config.yaml
spec_augment: true
encoder_padding_mode: "replicate"
tokenizer: "word"
fusion_encoder_qk_norm: false
fusion_encoder_moe_every: 2
warmup_steps: 560
Rows from block 8 of the audio encoder of a small audio-text matching model, named by matrix and row number. Rows with one number belong to one channel. Each number is 128 + 24 x the weight over its row's rms, rounded and kept within 0 to 255. All counts start at 0. Numbers have three digits each.
After each channel's rows are labels from the 100 clips, of 14976, where the channel reaches its highest value: "responds to" is what is common among them. Only what is clearly more common there than usual is listed. The data: single notes of musical instruments (NSynth).
# convs0: expand pointwise conv (encoder.blocks.8.convs.0.weight, 384x64x1x1), inputs 0-63
# convs1: depthwise 3x3 conv (encoder.blocks.8.convs.1.weight, 384x1x3x3, trained with AdamW), a 3x3 kernel
# convs2: project pointwise conv (encoder.blocks.8.convs.2.weight, 64x384x1x1, transposed), outputs 0-63

convs0.241:108106136168157130116117128060128143103109130151120134188133144170127159162141124095149155090157106127149115155177090122138102109151120133157137109100131132099132161113125122119133111115168111
convs1.241:105096093113134139131110169
convs2.241:133106163135109127129173153167135132131092120128102099175128094104134133118128104177104101130170138154143142098114086124143156137129117120103164118101121096130163098160099149091148171127133120
responds to: octave 6; octave 7

convs0.24:121107130144139148198159109164149088109154121153156119092117111139114106101186103120101121133107138111128164120128096082117112137126108111137103155169102145097143128143126140111131141132156084
convs1.24:103124138117135137112126191
convs2.24:152171139113152114167102118139118121159118139109101107126109126140069149123145158106153150120107131131132122138112141119115156116132127157142119220144106114155125106079115140133125165149105088
responds to: acoustic; brass

convs0.198:133103147104117125120166072141129142124140133127119124085125117114129126145131166154124105163087155161130130159120109115082158077153103116128115183099115114102093109142120139150108092089146139
convs1.198:117126144139149118182121094
convs2.198:140145128144088146145148152159153141115117103095136180119119098150115091144142121121145161101115147167099124152106178126098111131159081098151101147110086107142116149101123126116112123149083146
responds to: acoustic

convs0.246:121142119093126136159111053143080126124173115127141139149155102122138114127143106112104106160130135159103158106130084171112112136180100117124073130121158125112141140105155113130137128099126133
convs1.246:115118098133126151139153180
convs2.246:075155129164128120145098108164157136125145108148093134140101145092111154157134146173141144108156143117119122101126091105130117128125115114158120124088105131160108093120103121104176174097127167
responds to: synthetic; bass; octave 6; octave 7

convs0.171:155141097134134116116131159127161106105120157162139115122118144131146124113111140136140148126126192118112128117138150146092104118170154108105118149118111109127069133141175196111108108184108135
convs1.171:146132142144112119191125121
convs2.171:104115133103100119089142101153117126183158114118127107132107126134094110127095091164141105109166116137167110121138147118143102139092135121128182086110113112104095105158151167097162100125124131
responds to: octave 7; guitar

convs0.162:134137110172129126157125098118089141135134136104092120120145127157196091118120157118150133099135104177130114179106150162120089122102147148170161090114131113141114113115106132132154115104110146
convs1.162:121083112160164150127125119
convs2.162:087122134084119110141147123165126122156170160147106081142119148101123123139116144136166120105139136131140148133148146133151161154065177126151145131153145160113101114093177110115101114151137147
responds to: organ; octave 1; vocal

convs0.288:163154087143145116114174103098088110139123143084097130091108139101135133158132099129165146096156158116096092138147105131101152149116149103123109142118097154123158139124098151148107165164124119
convs1.288:117104174158134148109107112
convs2.288:098120103104119124110127105147112156136080122170100118141125131132192136124117132113112109123171100087124136156124138090148153126093150115142093186129144125160112084133115157118147139122177133
responds to: octave 1; octave 0

convs0.0:127113146121102110163135188086111146133117141111119118126123147082139139161152092144172146146107196118100141131155129130122114110105139127105148113138175136107117115140166094102168136153118148
convs1.0:123103080139129103131093112
convs2.0:122099112160116117132099124122160117143137151102140131082149132114163189086099136123081112112164125156160138151114116105142118127114111116136151138151134121103146124153085140119085146169133072
responds to: electronic; keyboard; octave 5; octave 6

convs0.255:103150130142110131128143182132106099146131174132110099067125092129114131113121171153131112106131127155132107169097116090124091090129130116081140161094125124152136150140172135126112141145133165
convs1.255:154141086157149117131098114
convs2.255:139107164118128117133134095080172096096143113152131123122104116145136122127106107120150128130152114127070149149135139119154167151121127134129109086118149079138115111128108163119198173148097116
responds to: octave 6; guitar; octave 7

convs0.341:152081139142124106150144105106177110157140084114155121151092113153113159118127087107155129130165167135161139144133108141127088088139105114127137149151133143093135138152144167104142113153178129
convs1.341:122144107148105095149147087
convs2.341:110123134153124137118109098117145152104166152112198142102123167134144132131135144145171150124123099142150170131109083134181090150115104143165145136141085119137155159112132104139117103132131091
responds to: octave 5; guitar

convs0.106:096086091145138133108137137103137134116142082159189153135127093166183138126121153151170115134131115140138135109095145119111151140171112117089129125119161135077088136117103149128141140140136126
convs1.106:110096115134148165171131134
convs2.106:172100167132155094134109120133125144117132141126107104118162095112129148087107153121133121100112122153154086077095122144117180137140128094115164118095088101140093123144167154115098126147126117
responds to: octave 5; octave 6

convs0.12:161156099170159105129139140154130125103128114150119155154064097135124161128152100138212130144138134148133092098116152111145136187137141145132123149129115130148130135129111152110105139124152154
convs1.12:188157134136112135137116116
convs2.12:160109124140136093105120100126105136129171078143158148129116117180097131141105136103146145113104150136165144107170093154118161139082148112108115157107149106148152141127131152192124116116134137
responds to: bass; octave 5; octave 7

convs0.99:099136105131154137120129127145165144103108133192166107143133161179156157080138136104117137099107113137118135120157114177129154137110092175143133129139119119173133101130105120170109119149110125
convs1.99:096123144099114132096144167
convs2.99:122109155145114149133140137115129182115163079112102125135103134145097107105109111172125120099080098151098109114099126109162102170138120097144090098130117099115138116153116126142115082161115104
responds to: octave 7; octave 6; pitch class G#; instrument family: mallet

convs0.370:125153096086105114112141145154107151134090125179140141139103121092138159108116129128119142103068120162135125150136145105114154161158162134129141183116114146132100128087118135105105111108137075
convs1.370:091150141115173131106148137
convs2.370:160132125100136131128131099145137143100113145123164118146104120072140130153136086067128142117115097141144112145101106165129136154095148145096153103145175152111142100120123152129140057115141119
responds to: octave 4; pitch class F

convs0.180:130122153162125144082133128139135124127103143133128148083124125098091174102107159173135142130148120135148107140109146119158130181147115120098097075148132172137117134126118170114070133102144127
convs1.180:137106120082111101101104116
convs2.180:142108142097121153145129165158164144117124113102136099126160085099107134095066108114135148124111118115145153111157111131108113146108145098116144124111124137074106100098143111115149082186117117
responds to: guitar

convs0.299:104130134118098111136108156114113154120112080124193157149169129116086138133116168116118165097173140138136117148125146149141100071152131119115143134130117112111103110074139109161112119120121101
convs1.299:133139131153116103188135120
convs2.299:074133139134130158112146106120142105125151120164114125117154108131112197086090130099097092129131125123106130090114143142157097114086099135162112159135146150119148153124092106093130114120142165
responds to: organ

convs0.45:141168112139184137140113077081109142109114103100132154083110151120151124101105118130146108122107123110099119117128126102143134138126130098132125153106079146102161087090136113120114150146122188
convs1.45:169136106125118120156148088
convs2.45:139144139122130133159127132144140115150130124130126108111101105145079098136144103116167143121098153129111123111139123165109089085166065169127082195151125117165123165120131136143141124151117129
responds to: acoustic; octave 2; reed

convs0.63:141114122135154146109149119120123119098138123146126138092113127145104077123107113170100108161151113161097155142117114152122112172172131114088125111140095129101112119121116176122128180183141167
convs1.63:152113139157111112159086114
convs2.63:137095102133147115137112083107102106125166143106128103109125113113087108174130113133139097147121094140119139122168161132120134136069175120127108137096132111153122061105138133142105127093155112
responds to: octave 7

convs0.308:100126153172164145130133107106122121090130114109087168111175124168119194161116097137134130111125127107096114166116120159135115121128105147138153123139160132114111137120128110122105162067100125
convs1.308:127158140142138110142174163
convs2.308:090128156134122109123131142126119160127144119143162120154122125138156104095140142075121130091169137136141155097112140138119140132129119132133127146116117158118066102063127110138169114089184091
responds to: octave 5; keyboard

convs0.282:119134163142090107117130118176157146122176135116084120104135087127120186108111104141144144127136130121126112142155152137095129143083112080124169122171136094140183127103128119119146138106141135
convs1.282:119146185137105145109133113
convs2.282:115166156144135125106178164160124115136154160114116082163094121166134121109138116148105119130179127145113091118140107108125087178150112121135161082142153132127135114140083123093129121147128117
responds to: synthetic; bass; octave 1

convs0.298:144134104145105138185147149176143136121148121149128115148153079101112121129148118124159130134133177124177115156127138105124136103155146158146109124132120129095166142129180092167135117171148160
convs1.298:128147158138131122147135070
convs2.298:116080144104148104115101125133157184111137151155108137125076127152112147125152114150162139143084117128108173116136108118124100118090172109109116087091092116148140126118143146112095127108151153
responds to: bass; synthetic

convs0.271:098142136095150085160135117106145149148136123127112084135141113133141120130119152183102121173147086135097116137132131159150141132148141101143060086143178103121136104126118149152089141137115134
convs1.271:165141141124130072115117121
convs2.271:071114154114137115137123089117180125114147151102122160082117132085100140090130129141179149170143146095112129105126128102122177138127070150142125144144139127142138092113119117136108108139124108
responds to: octave 6; keyboard

convs0.117:132127082124156124116115142177126149099090131153123120121105133114083109144127145164122133128103109145202135129171127158179128104150156105161109154099116139180120132096136131136136139147141141
convs1.117:114120105159135180126119152
convs2.117:151146152121082137126110113151144135136163088143080114159136117117143104137132104114124149116130143094135092144113147154085127121101161138139150155150088173153082119086141125118160156159110095
responds to: octave 2; brass

convs0.129:107130120140118111117126102068128161190120107130119129133107132119119087164129135184107143140169111115122175118128139155118109114150107122104109132091120137177164127087115162164138106139115125
convs1.129:125148110122174132118171148
convs2.129:112134190133164129123149144115131159149151137163171154124096120150115144118152142136125117149148118133099130090112100095170144160158113121100154156111113134096092121112109116165127143064127110
responds to: octave 2

convs0.136:121091123190128120099144178087154104109118132119145096163111109121145112130112161089159152131154188115157101123162138141103124166141139140125075133140121107121130127117149147104100131113140126
convs1.136:134111123187115124148108108
convs2.136:087087098112115133112116124126148143136106119135099143110124122134142106091129092153115117123126148088186121089063121135197118151107126144123127106135145158108122119170157132106160140148146133
responds to: bass; octave 7; octave 6

convs0.6:138124110114132127131112061184150167145080146076154158190142134167116129113135092153124107111139126105128113129092118152127144124120126150139157123143127166155120144152124123149102133163137122
convs1.6:161114117089094098141130132
convs2.6:162135097131116141137104120121105101145124117110105163142146131102140115110106138096105144109080092133125145115125179088097083145140162127126124119117120131175104170125115071151148088107160131
responds to: octave 6

convs0.348:173102115107131132100140123109138080101122119102151172108100087143124144136123114117154109155130135138129145109095154180121123081115094130096083141111149130103132134148158144164129152108168092
convs1.348:122141124120103157073108130
convs2.348:093123145097110160101122145117151127115122109129125100145126166131111148109156122145129122159176164135117098129096137100130142126122116118128101106116113162096058127156140193123112113095153084
responds to: octave 1; octave 0

convs0.114:152151135124139144156153160127167051104111105104139102125095130110131173138124090106122114156161128126119122133112107095103128102144078151134131160135088148103083135119170128129115118148129144
convs1.114:072127127100122112153121110
convs2.114:107102138133129101080138135140098101126147131159084133122120119097143144131155116124135124135127117084081142129148172167139160113160152122118154124153163173165114126143134082089098150108164143
responds to: keyboard; octave 6; octave 7

convs0.290:140114112145188133120094144112127107111105133117158108157104145131154132135164167129135146091131098104150127162137074174145164141133135101130107126175134076133157144120128107146135165145124095
convs1.290:090081111125129101115122110
convs2.290:107146125114139147151115132179086137157097122146114083149126098131117118165136119123129187132130125137115112117125125121101097108146134132120191095114168097128161155155142103113111106080119090
responds to: vocal

convs0.92:102102136120114156169145135113160127120062135112150120131137129122117147134133079147133166112174140100131138123133132072117136071170094127149140106132103093135142138135144116143138149081164128
convs1.92:095136146093123121092157113
convs2.92:132150138110126147118116121142118129117103112140055169153154113131127138136133114115146155141138196083127107167123141125148130105105116127137104147145140141194122127102104107104126196135141121
responds to: octave 7; keyboard; octave 6

convs0.327:134118122096189125127157126095122100100156086140149166166141137118080134123159097085116122151114120100124122085148137139113143125125169117104153122148143088106154163125151132104160104139121151
convs1.327:087137165124158131139139098
convs2.327:129133116121150103129146069106093117134112139112103142130133125113089140152101124091191131121088086114134065114153122114133150118127129100116102127140159149124149087095124110133125107108130182
responds to: bass; guitar

convs0.78:112138108147115130170126136104093111119123086142151099143128124116111109127115143104153117133142171125164119121120117113110060123182092143166147100138127104088078104156109126172147137153123127
convs1.78:093106137128096149121100161
convs2.78:192123169143120135102140178152103095099107123127109102123101130128133110103173127138115134126136128104099140147119117127156163145132145153092133120147125138119167096107129107205138109102123097
responds to: guitar; octave 5

convs0.272:085141143138122128093135160117168119135125122129161111094131128117108178098114111160144096134131115176153115141122168171125105116144077092156082147151135107140126133167137123147160103151124153
convs1.272:165103115154113120138155162
convs2.272:132092155099131131111131118143110109098088109094117146156168148125149104092115138091100123131150122142115123143088100097105124152112097102179130104109139133105119131098144086147161156121119070
responds to: organ

convs0.300:149118077116178123103123113113099114122124126110128120132137124102133127103150125092128140083127142143162105130126086109147132143077197098127132159099154130160134083107099107112143136149150162
convs1.300:130111093119110076122145146
convs2.300:107135130125143138120111108159140084147130202131153092155142118150096157116096063125118119139113116142148127114151147134125132138104180119101136122119114154160126163183091123125147145150117114
responds to: bass; synthetic; octave 1

convs0.107:133161150116084131115127125126131135125153147096083096169078115116161123122142148131136166138135121110099086129152162151141131107158141143081165104140176168148113141140151138142101151159107139
convs1.107:142113102122164082129106115
convs2.107:159143119168118098159123160153126138108158150069154180123138106110198126136087140108123136118141135103131102173121145145113126118115151117132149137114178114125115148130149130095128123091113098
responds to: octave 5

convs0.310:142165105169150152129131087121126097106106127096141157110097125147117112124137135113173109109109188116109123154096144078152166146110132113149132152087135163117161151134130115127101113155168137
convs1.310:148140141164113082145109116
convs2.310:124119133128132111157133147128101141158124168138140084159088135163093121157132128166118087136119140057147177136137158110109144110139155100159104130137094129148102155123147143150107105099103130
responds to: guitar

convs0.49:161146117148137123129138121130122107104134136085129109145108096165145115161106163128124103119124115106172104171146154115176171127116140133159120121168123089132193147148076120137135162127140136
convs1.49:087088108101127108140123144
convs2.49:121083149107098122136115122102129139122132153164180153131155109116106128124108133179138160148161095156098134096158137109156139126117152137198172131106148098156147141155162130110125138140123132
responds to: octave 3; organ

convs0.112:173114078066132133112123163122093129129161156146159136129122112107111160155123118206119127119102155143131168141097128134137125102110138107126145113111151155137093147179122129139115123135137115
convs1.112:152131134157147090128110088
convs2.112:152118148108098125135115130140127127133116133109111074118112111157110135168083136108125128151113095092113142156111146147146138179144197118140135095122111090133104132145083128103143094100081128
responds to: octave 6

convs0.347:139083144139126113119069164147082124125181124142143123162136106122109146135155146112141102156112133100137158122135120125140174121113160104117069083117113144121145140080132127155086129126112125
convs1.347:157125140118090122089103106
convs2.347:126124117140136138096135162097144143123150165121142126129123117130116111133163050107162132137116122108137141161103121161151184154140124123107133114157115126159158144169143131081123185164121139
responds to: synthetic; bass; octave 6; octave 7

convs0.366:142147104119116148122168132205105113114119113106116130124093133129123137155107104157116167139093070132132154121122165075111157091140092139117119111130082148146113111112118167131129145122117114
convs1.366:122164167107120156137114101
convs2.366:148160106124152105135132086154104155131113101155076106171166114102125096136105073127155149129169089132136144143142097126107118150100127137113130137119163127113147107147129166082120097104134117
responds to: octave 5; octave 4; organ

convs0.67:140111116162074183114148104095151137103138104116149154094162140105145125185137125104154105142127169122150104108122126116115136133111096122100127094130146120125083127127140128146173160147166105
convs1.67:179100140154131154115128116
convs2.67:123151100137114124130170164092123129115163131069119102093158151116129108130055085151113146158109173134135102106108134108125127137128151101146103094124139162134136107147144136095126128107132098
responds to: octave 3; bass

convs0.11:134116113163120189158151199132139089100113126120160116127085135142113172152118097140149134114112120140129150151152133106113138135117066122078130101151123121151112130109125159114103113129106124
convs1.11:140185128107138104123104126
convs2.11:137122142142152102151138122140135167100094078142104111099150113139133157158138096090159130098153164148127115193121119175105146130108142163135172118123133126126128095110141158129088099124148127
responds to: keyboard; octave 5

convs0.289:097118149139143119114115141173087152105126137093105116090122108143101150117103099131135146096143144152097123080131099137140120114103141119133095079119108103124063115118164086131131090141104144
convs1.289:150107146154144124172158117
convs2.289:124165158141090149091152122102104120116150082132146126142137110113120130137131157151122107111095086183116089099145138114087100160141123156124137152151121125136126127136099108073180145146128154
responds to: octave 7; guitar; octave 6

convs0.273:123135130137159141079104139154125114090095155125158148102093148133081175066116117139127139127115112106176153114107135056140148112140145110162121130140134107134149119140129128127124098138130092
convs1.273:100128186125103134140113128
convs2.273:148160105151186124148143127147116131124103112148147138135135097156119129099135173136176169134137105131088138092132171095120152098132138135133112183116149109131147082160140160121113118089139117
responds to: mallet

convs0.380:111179117091154100141168130164133135116112120129077101119139147133101142121130122143106154121111140160128089084117106129135144125136127111089147129183135109141133133086097169190139138123111106
convs1.380:130103113178137164115139141
convs2.380:090119075091108127153120141106117143090106112134125155113138124126106115142141121116139112186153086120106073120114132104080117132111174109119107162106115146156145091091152144131099140107127116
responds to: octave 7; mallet

convs0.90:088123119115091135139152122150101117120141125151173069114117097150135168096136116137140096111102104142123100144115121123108146169145136127145136171113134089104144139169139187157129083147124123
convs1.90:115134123131098119175156159
convs2.90:100092128112101149111130085098133118085164144095128120116089132107157148122149156146111134060137139153090138134087154149140152115085147118164111139145126107117139107138167088147121127145139144
responds to: organ

convs0.33:171168111161134133166124106101102129142138140118080091139118147134151096086129146125135092173122178100114126130134128131141100126124147099119156165141148131151111128162126124126087127135134195
convs1.33:164113154173128104115122113
convs2.33:123103149110158084146108126118156137158102158075126111148086118126129126174142147103116113159150141112146140161105159106113132173103148100128114158156109139137111132130117147147059122112132093
responds to: octave 3

convs0.283:119099143137110134163135119108135103096096096170122118144124112145118109140065131122139137101134114160155117118108163114123154131147123156120160077091109166102109186083103129164120142126143123
convs1.283:079088142109123128130141108
convs2.283:104122081088155155121138184165138134125150142154148139141114134132139086131130149105118123134122099088122128105175089131150122114139123128117169100145116106100111137136103149087159141137062146
responds to: bass; octave 1

convs0.194:163135166157087138131095144113082102136142160085146152141097133119118188113090134156123137126128098116094138118170137155163100141137145198113114137136127119139148138120110153137111124120131109
convs1.194:109123114103175131133169120
convs2.194:112165132135132130121111108135129124168128158120166159139098133124138129088140127140106137118139187126110163152131133115123159140153134135118124164130164085068060120085129099164128148152128115
responds to: keyboard; octave 6; octave 7

convs0.206:118148168139122166125092146114093153148139110148117166124087108108141125127132082141169089117097140133116184149093140124100132130122166131126128119140108140112178130129123166131180108155156147
convs1.206:078113126133137157109161120
convs2.206:139085116066135112139096115116103124112117155117126124146162128200175123105126101160131167124130098093099173112128161164096137115141119094109148136118133110125123112140143117121128103103129156
responds to: electronic; organ; octave 2; octave 1

convs0.15:158124154118143109148104146146082124156141127138100126149162126156128105064135145116144119124099080096169118180127142170160125110178143119162143143103118120141136146139107127149118144110099161
convs1.15:180138148135136141160103135
convs2.15:120129136193077132146101125139098145158136136127097141144149122097145152117137202149157115155118158135136108133108139094104141109086094162139100168125139129155144122118127109123115132096162134
responds to: bass

convs0.244:167130120125128098114134098115086122136101110073169135100121162111157130063111120133117122113109080123124099152135146091155162099134127072121137142095127139116117142103142157130108136092142129
convs1.244:131130116138130126191148105
convs2.244:162163093191149149141122154145143118130116140145135118129078131138085108111151135129153118154060160128111135107147115120096114080146090152132102172120138096169130134141133123120122127136130128
responds to: acoustic; octave 3; reed

convs0.65:097155156148141099143124131121100144099097114151124087160117121159116114138129141106104110148099112109115112125185110157150152114093148130144131151143171125132077130132108131060139116098173122
convs1.65:111147122133166105095124091
convs2.65:113137113134122128164059108121113103145160121126137154200158108140162127095123147083119110112117103101112105105134128122118078131101102133154118129147153122111111115129083105163106122114099125
responds to: octave 4; pitch class F

convs0.367:133110138127129127133184089108141121167079137108115159110170084100140127103129153126141125115121143145117118165113154101099195131134168161123140138132160100131110112124108172124162145121146113
convs1.367:125134164153135114096124084
convs2.367:086125149185130133103173131135124127128123107132058119135103147123165110139110144151105162121125119116132140123080077073143153156129123131132126113132087133082126107131100106136129128098112108
responds to: octave 3

convs0.43:167100106100148126115149115085097137192142119104153132085135112134102129123162139107127112114106145113117157063127134132155167113127147117153126133117137100143117167118149113105101132068117139
convs1.43:172103102129121111141142163
convs2.43:128139107126132118153084108123116157140116145154166129158073117105136128102154137115103134135102138108116159150163127176106107064114100159117106146118158105133149147147127147133088141116185142
responds to: acoustic; octave 2; brass

convs0.68:172127135128189123114145153116142141142102129096131151133118119143140134094138147142103096106114111128153153130107109108145100105110117123118132122111076075095181099084159109092121162100117118
convs1.68:179116142159146106149137133
convs2.68:159167126123132144149128101135158095172156093117170146090146121111139123122135118116145145160124119108128132130135120152069153070174090167126082128089143144131141138106112134106117112141149117
responds to: acoustic; string; octave 3

convs0.190:098144110148138133091173103111147131132126143147153099132117160120091107059111117110142117120112126147145136155098167101127114173136124178167155134105138082106136102129124133086163132130125119
convs1.190:100146170117150163149122122
convs2.190:141110109121157142104131106152141142124149133135142135138112154144124119120116097129130152142151119149144194120147163129120140030134166149133144109095139136100126134115149108062101133098127136
responds to: octave 3; mallet

convs0.77:136142077147166159128110107100116156085128133112173170108119104182154135139129083124102151123126132087163141143120095097094111158136104156160139150115138125155125089153122131129130117153140131
convs1.77:161141158121112101109113090
convs2.77:145124091156060115088144145128108165132122137133158123088114112145070086131134127104118122139123143131122097105165128150108158145134165132150137138156116117158072125076135133139153121136115124
responds to: octave 7; octave 6

convs0.111:128123088170133128121176155140137133144131154158194129106121136077113106121129134121147134115140132135069105133095111120168103159115123097121154138148142066116124125146149158100150144141108137
convs1.111:122150114148141143102147180
convs2.111:183112148086127133110144124126083160110125130167147144146112086172117137149115085153125101121114160129131148094090126145107153158120107129112100119136157140142135131086126128106170099127117177
responds to: vocal; octave 6

convs0.100:123180161110137112156126123145171101165124126120139145127185146153134139076167142122113106177119130127117129131153141113106142107139105122120101110087137143138172154115147083103140129160088122
convs1.100:150143126133121087121143177
convs2.100:125133166187133099107125114155127120118122081109146169135114149091101131164129125121120091142147098154124089112080130128112140137144097125135142080135157115116157080186134129124125146153126117
responds to: organ

convs0.93:108144119167134099130103122152143153070177071123075083135132132137107144139147100126121075106094108135114143136142121140139134115102151107101128142149155097119168145118104154136141145150148121
convs1.93:112122129138125111135182167
convs2.93:105132130135131120202126162141097112121141106139112123069175106156169168143119118095150157114102153145103116150125161141179147129133126122153141143145126113140091153120105142108157148118130105
responds to: octave 2

convs0.13:152115142107123139131130101162122138136129122144102161132111140139109128109127116163142128108098132142191110108162093102128143113122145137132121124143133032144111114152170083168144095125108140
convs1.13:103108152104145128150086106
convs2.13:107103117169135120117127132156147132132103065144189163143126129133104097175125158107105092161170139111117104148095116110134141093136129137145110097117144114162111157129110157149111145166122116
responds to: electronic; octave 5; organ

convs0.26:115122154085142112138100086142114160132144117117057105099112130117156117138138104164169104142085159118115126118112124122130157146115123138091121130108125095077140120125126108125144138067160156
convs1.26:172155142107118109097109141
convs2.26:099112119117144091131114138163163125141151166163135103135097150122136134101146150125170125102119149150099159155148118134155132153118147079138105119144152098083119179140150154148187123136112102
responds to: octave 3; brass

convs0.59:120096150164097125138106157134144142095092149134136070129118082161112136124109117093163083144088123121104117135156155080111167121117125115101139129125112103100104142148151128117085108103125113
convs1.59:105094138102139174111114120
convs2.59:164138098159128142146141114103143093129112096056126141122116148133151153137129122142151115108122141187131151096116168117120143127143134178092137124131103135087172097097154139151122093120107128
responds to: octave 1; bass; octave 0

convs0.309:125126132130156144101146129113129138090119119092155173128135133147085097110109136171138163083129075145128114123113132115151070138122150152148124169118103097125111141141154110179168144157127122
convs1.309:157097087122111093127115126
convs2.309:158165131141155130095138136130130155135146118130092097092144130124111094140153110062146121136063143117086136138130070126119113140139117139082141117173120129152129128175104122135119130150152144
responds to: octave 3

convs0.120:114133139161097148119136091109124086132117115102164111192170144110133108161120095168122139139151147097135148119101107081109135128160126115156161132107146109100143162123170128131153117156100120
convs1.120:151159153104116134148172130
convs2.120:138119138182096129126146114130153132140151138144123103121160098119188139115127125142128135097132119168160117125107077139129114123153126197144128144176126138117108124103095129165119135150115068
responds to: octave 5; mallet

convs0.168:150108108132117105159122084098103142134105101130123114152144119116092119135133138150135115141076131129150098122100133065119170102169134078113108154156111141092159132126090103117119160150158139
convs1.168:128155126170173138145115116
convs2.168:161126084111114088176131132110141138132120122144126139120141116108128100182091098089126143149133138125193177165174114160115110136110137126154099138123132132116124137115159163134138126088151149
responds to: guitar

convs0.98:161110050093153106108138153113149120113117135107092121098100121138148138133169128121153101120125125147153155132101107101108133156095168152149129160088078142108137122132122095121144107110156126
convs1.98:109145140126117191133122144
convs2.98:105098107098142128123126122156099162130120125125108170101162124091114095146113124097136117137130123132118115072077133135092125100169097121132123155135167195104156126117132096126142147094132146
responds to: electronic; guitar

convs0.42:153108083160115174145110128085117128130104114110130114156146182145143128173109137138165106105172149123117159144102118116124095119103104120144146155129123092101116142127151166136166103160098114
convs1.42:089099081144143129136128135
convs2.42:119127193156136137114150128115123114138118151114163086115119171107139097111138148187125129142123134123151158119145122137174132139113154112155122133111169121090159119186126131133094086127156101
responds to: octave 5; keyboard

convs0.96:122141143102158121119125119142138129166112161117133180151144108144108130129121133133118143145179107164088122124157159161093177192119125124115103124130133123112150073096091150119153155122130147
convs1.96:141145095162131127131090097
convs2.96:122101090123109155115097139067113126105108109145126101106122156169115139102141119109117141120099153138165108149139125156126123118104133125114141106175103098151116104115193149162163158146144098
responds to: mallet; octave 7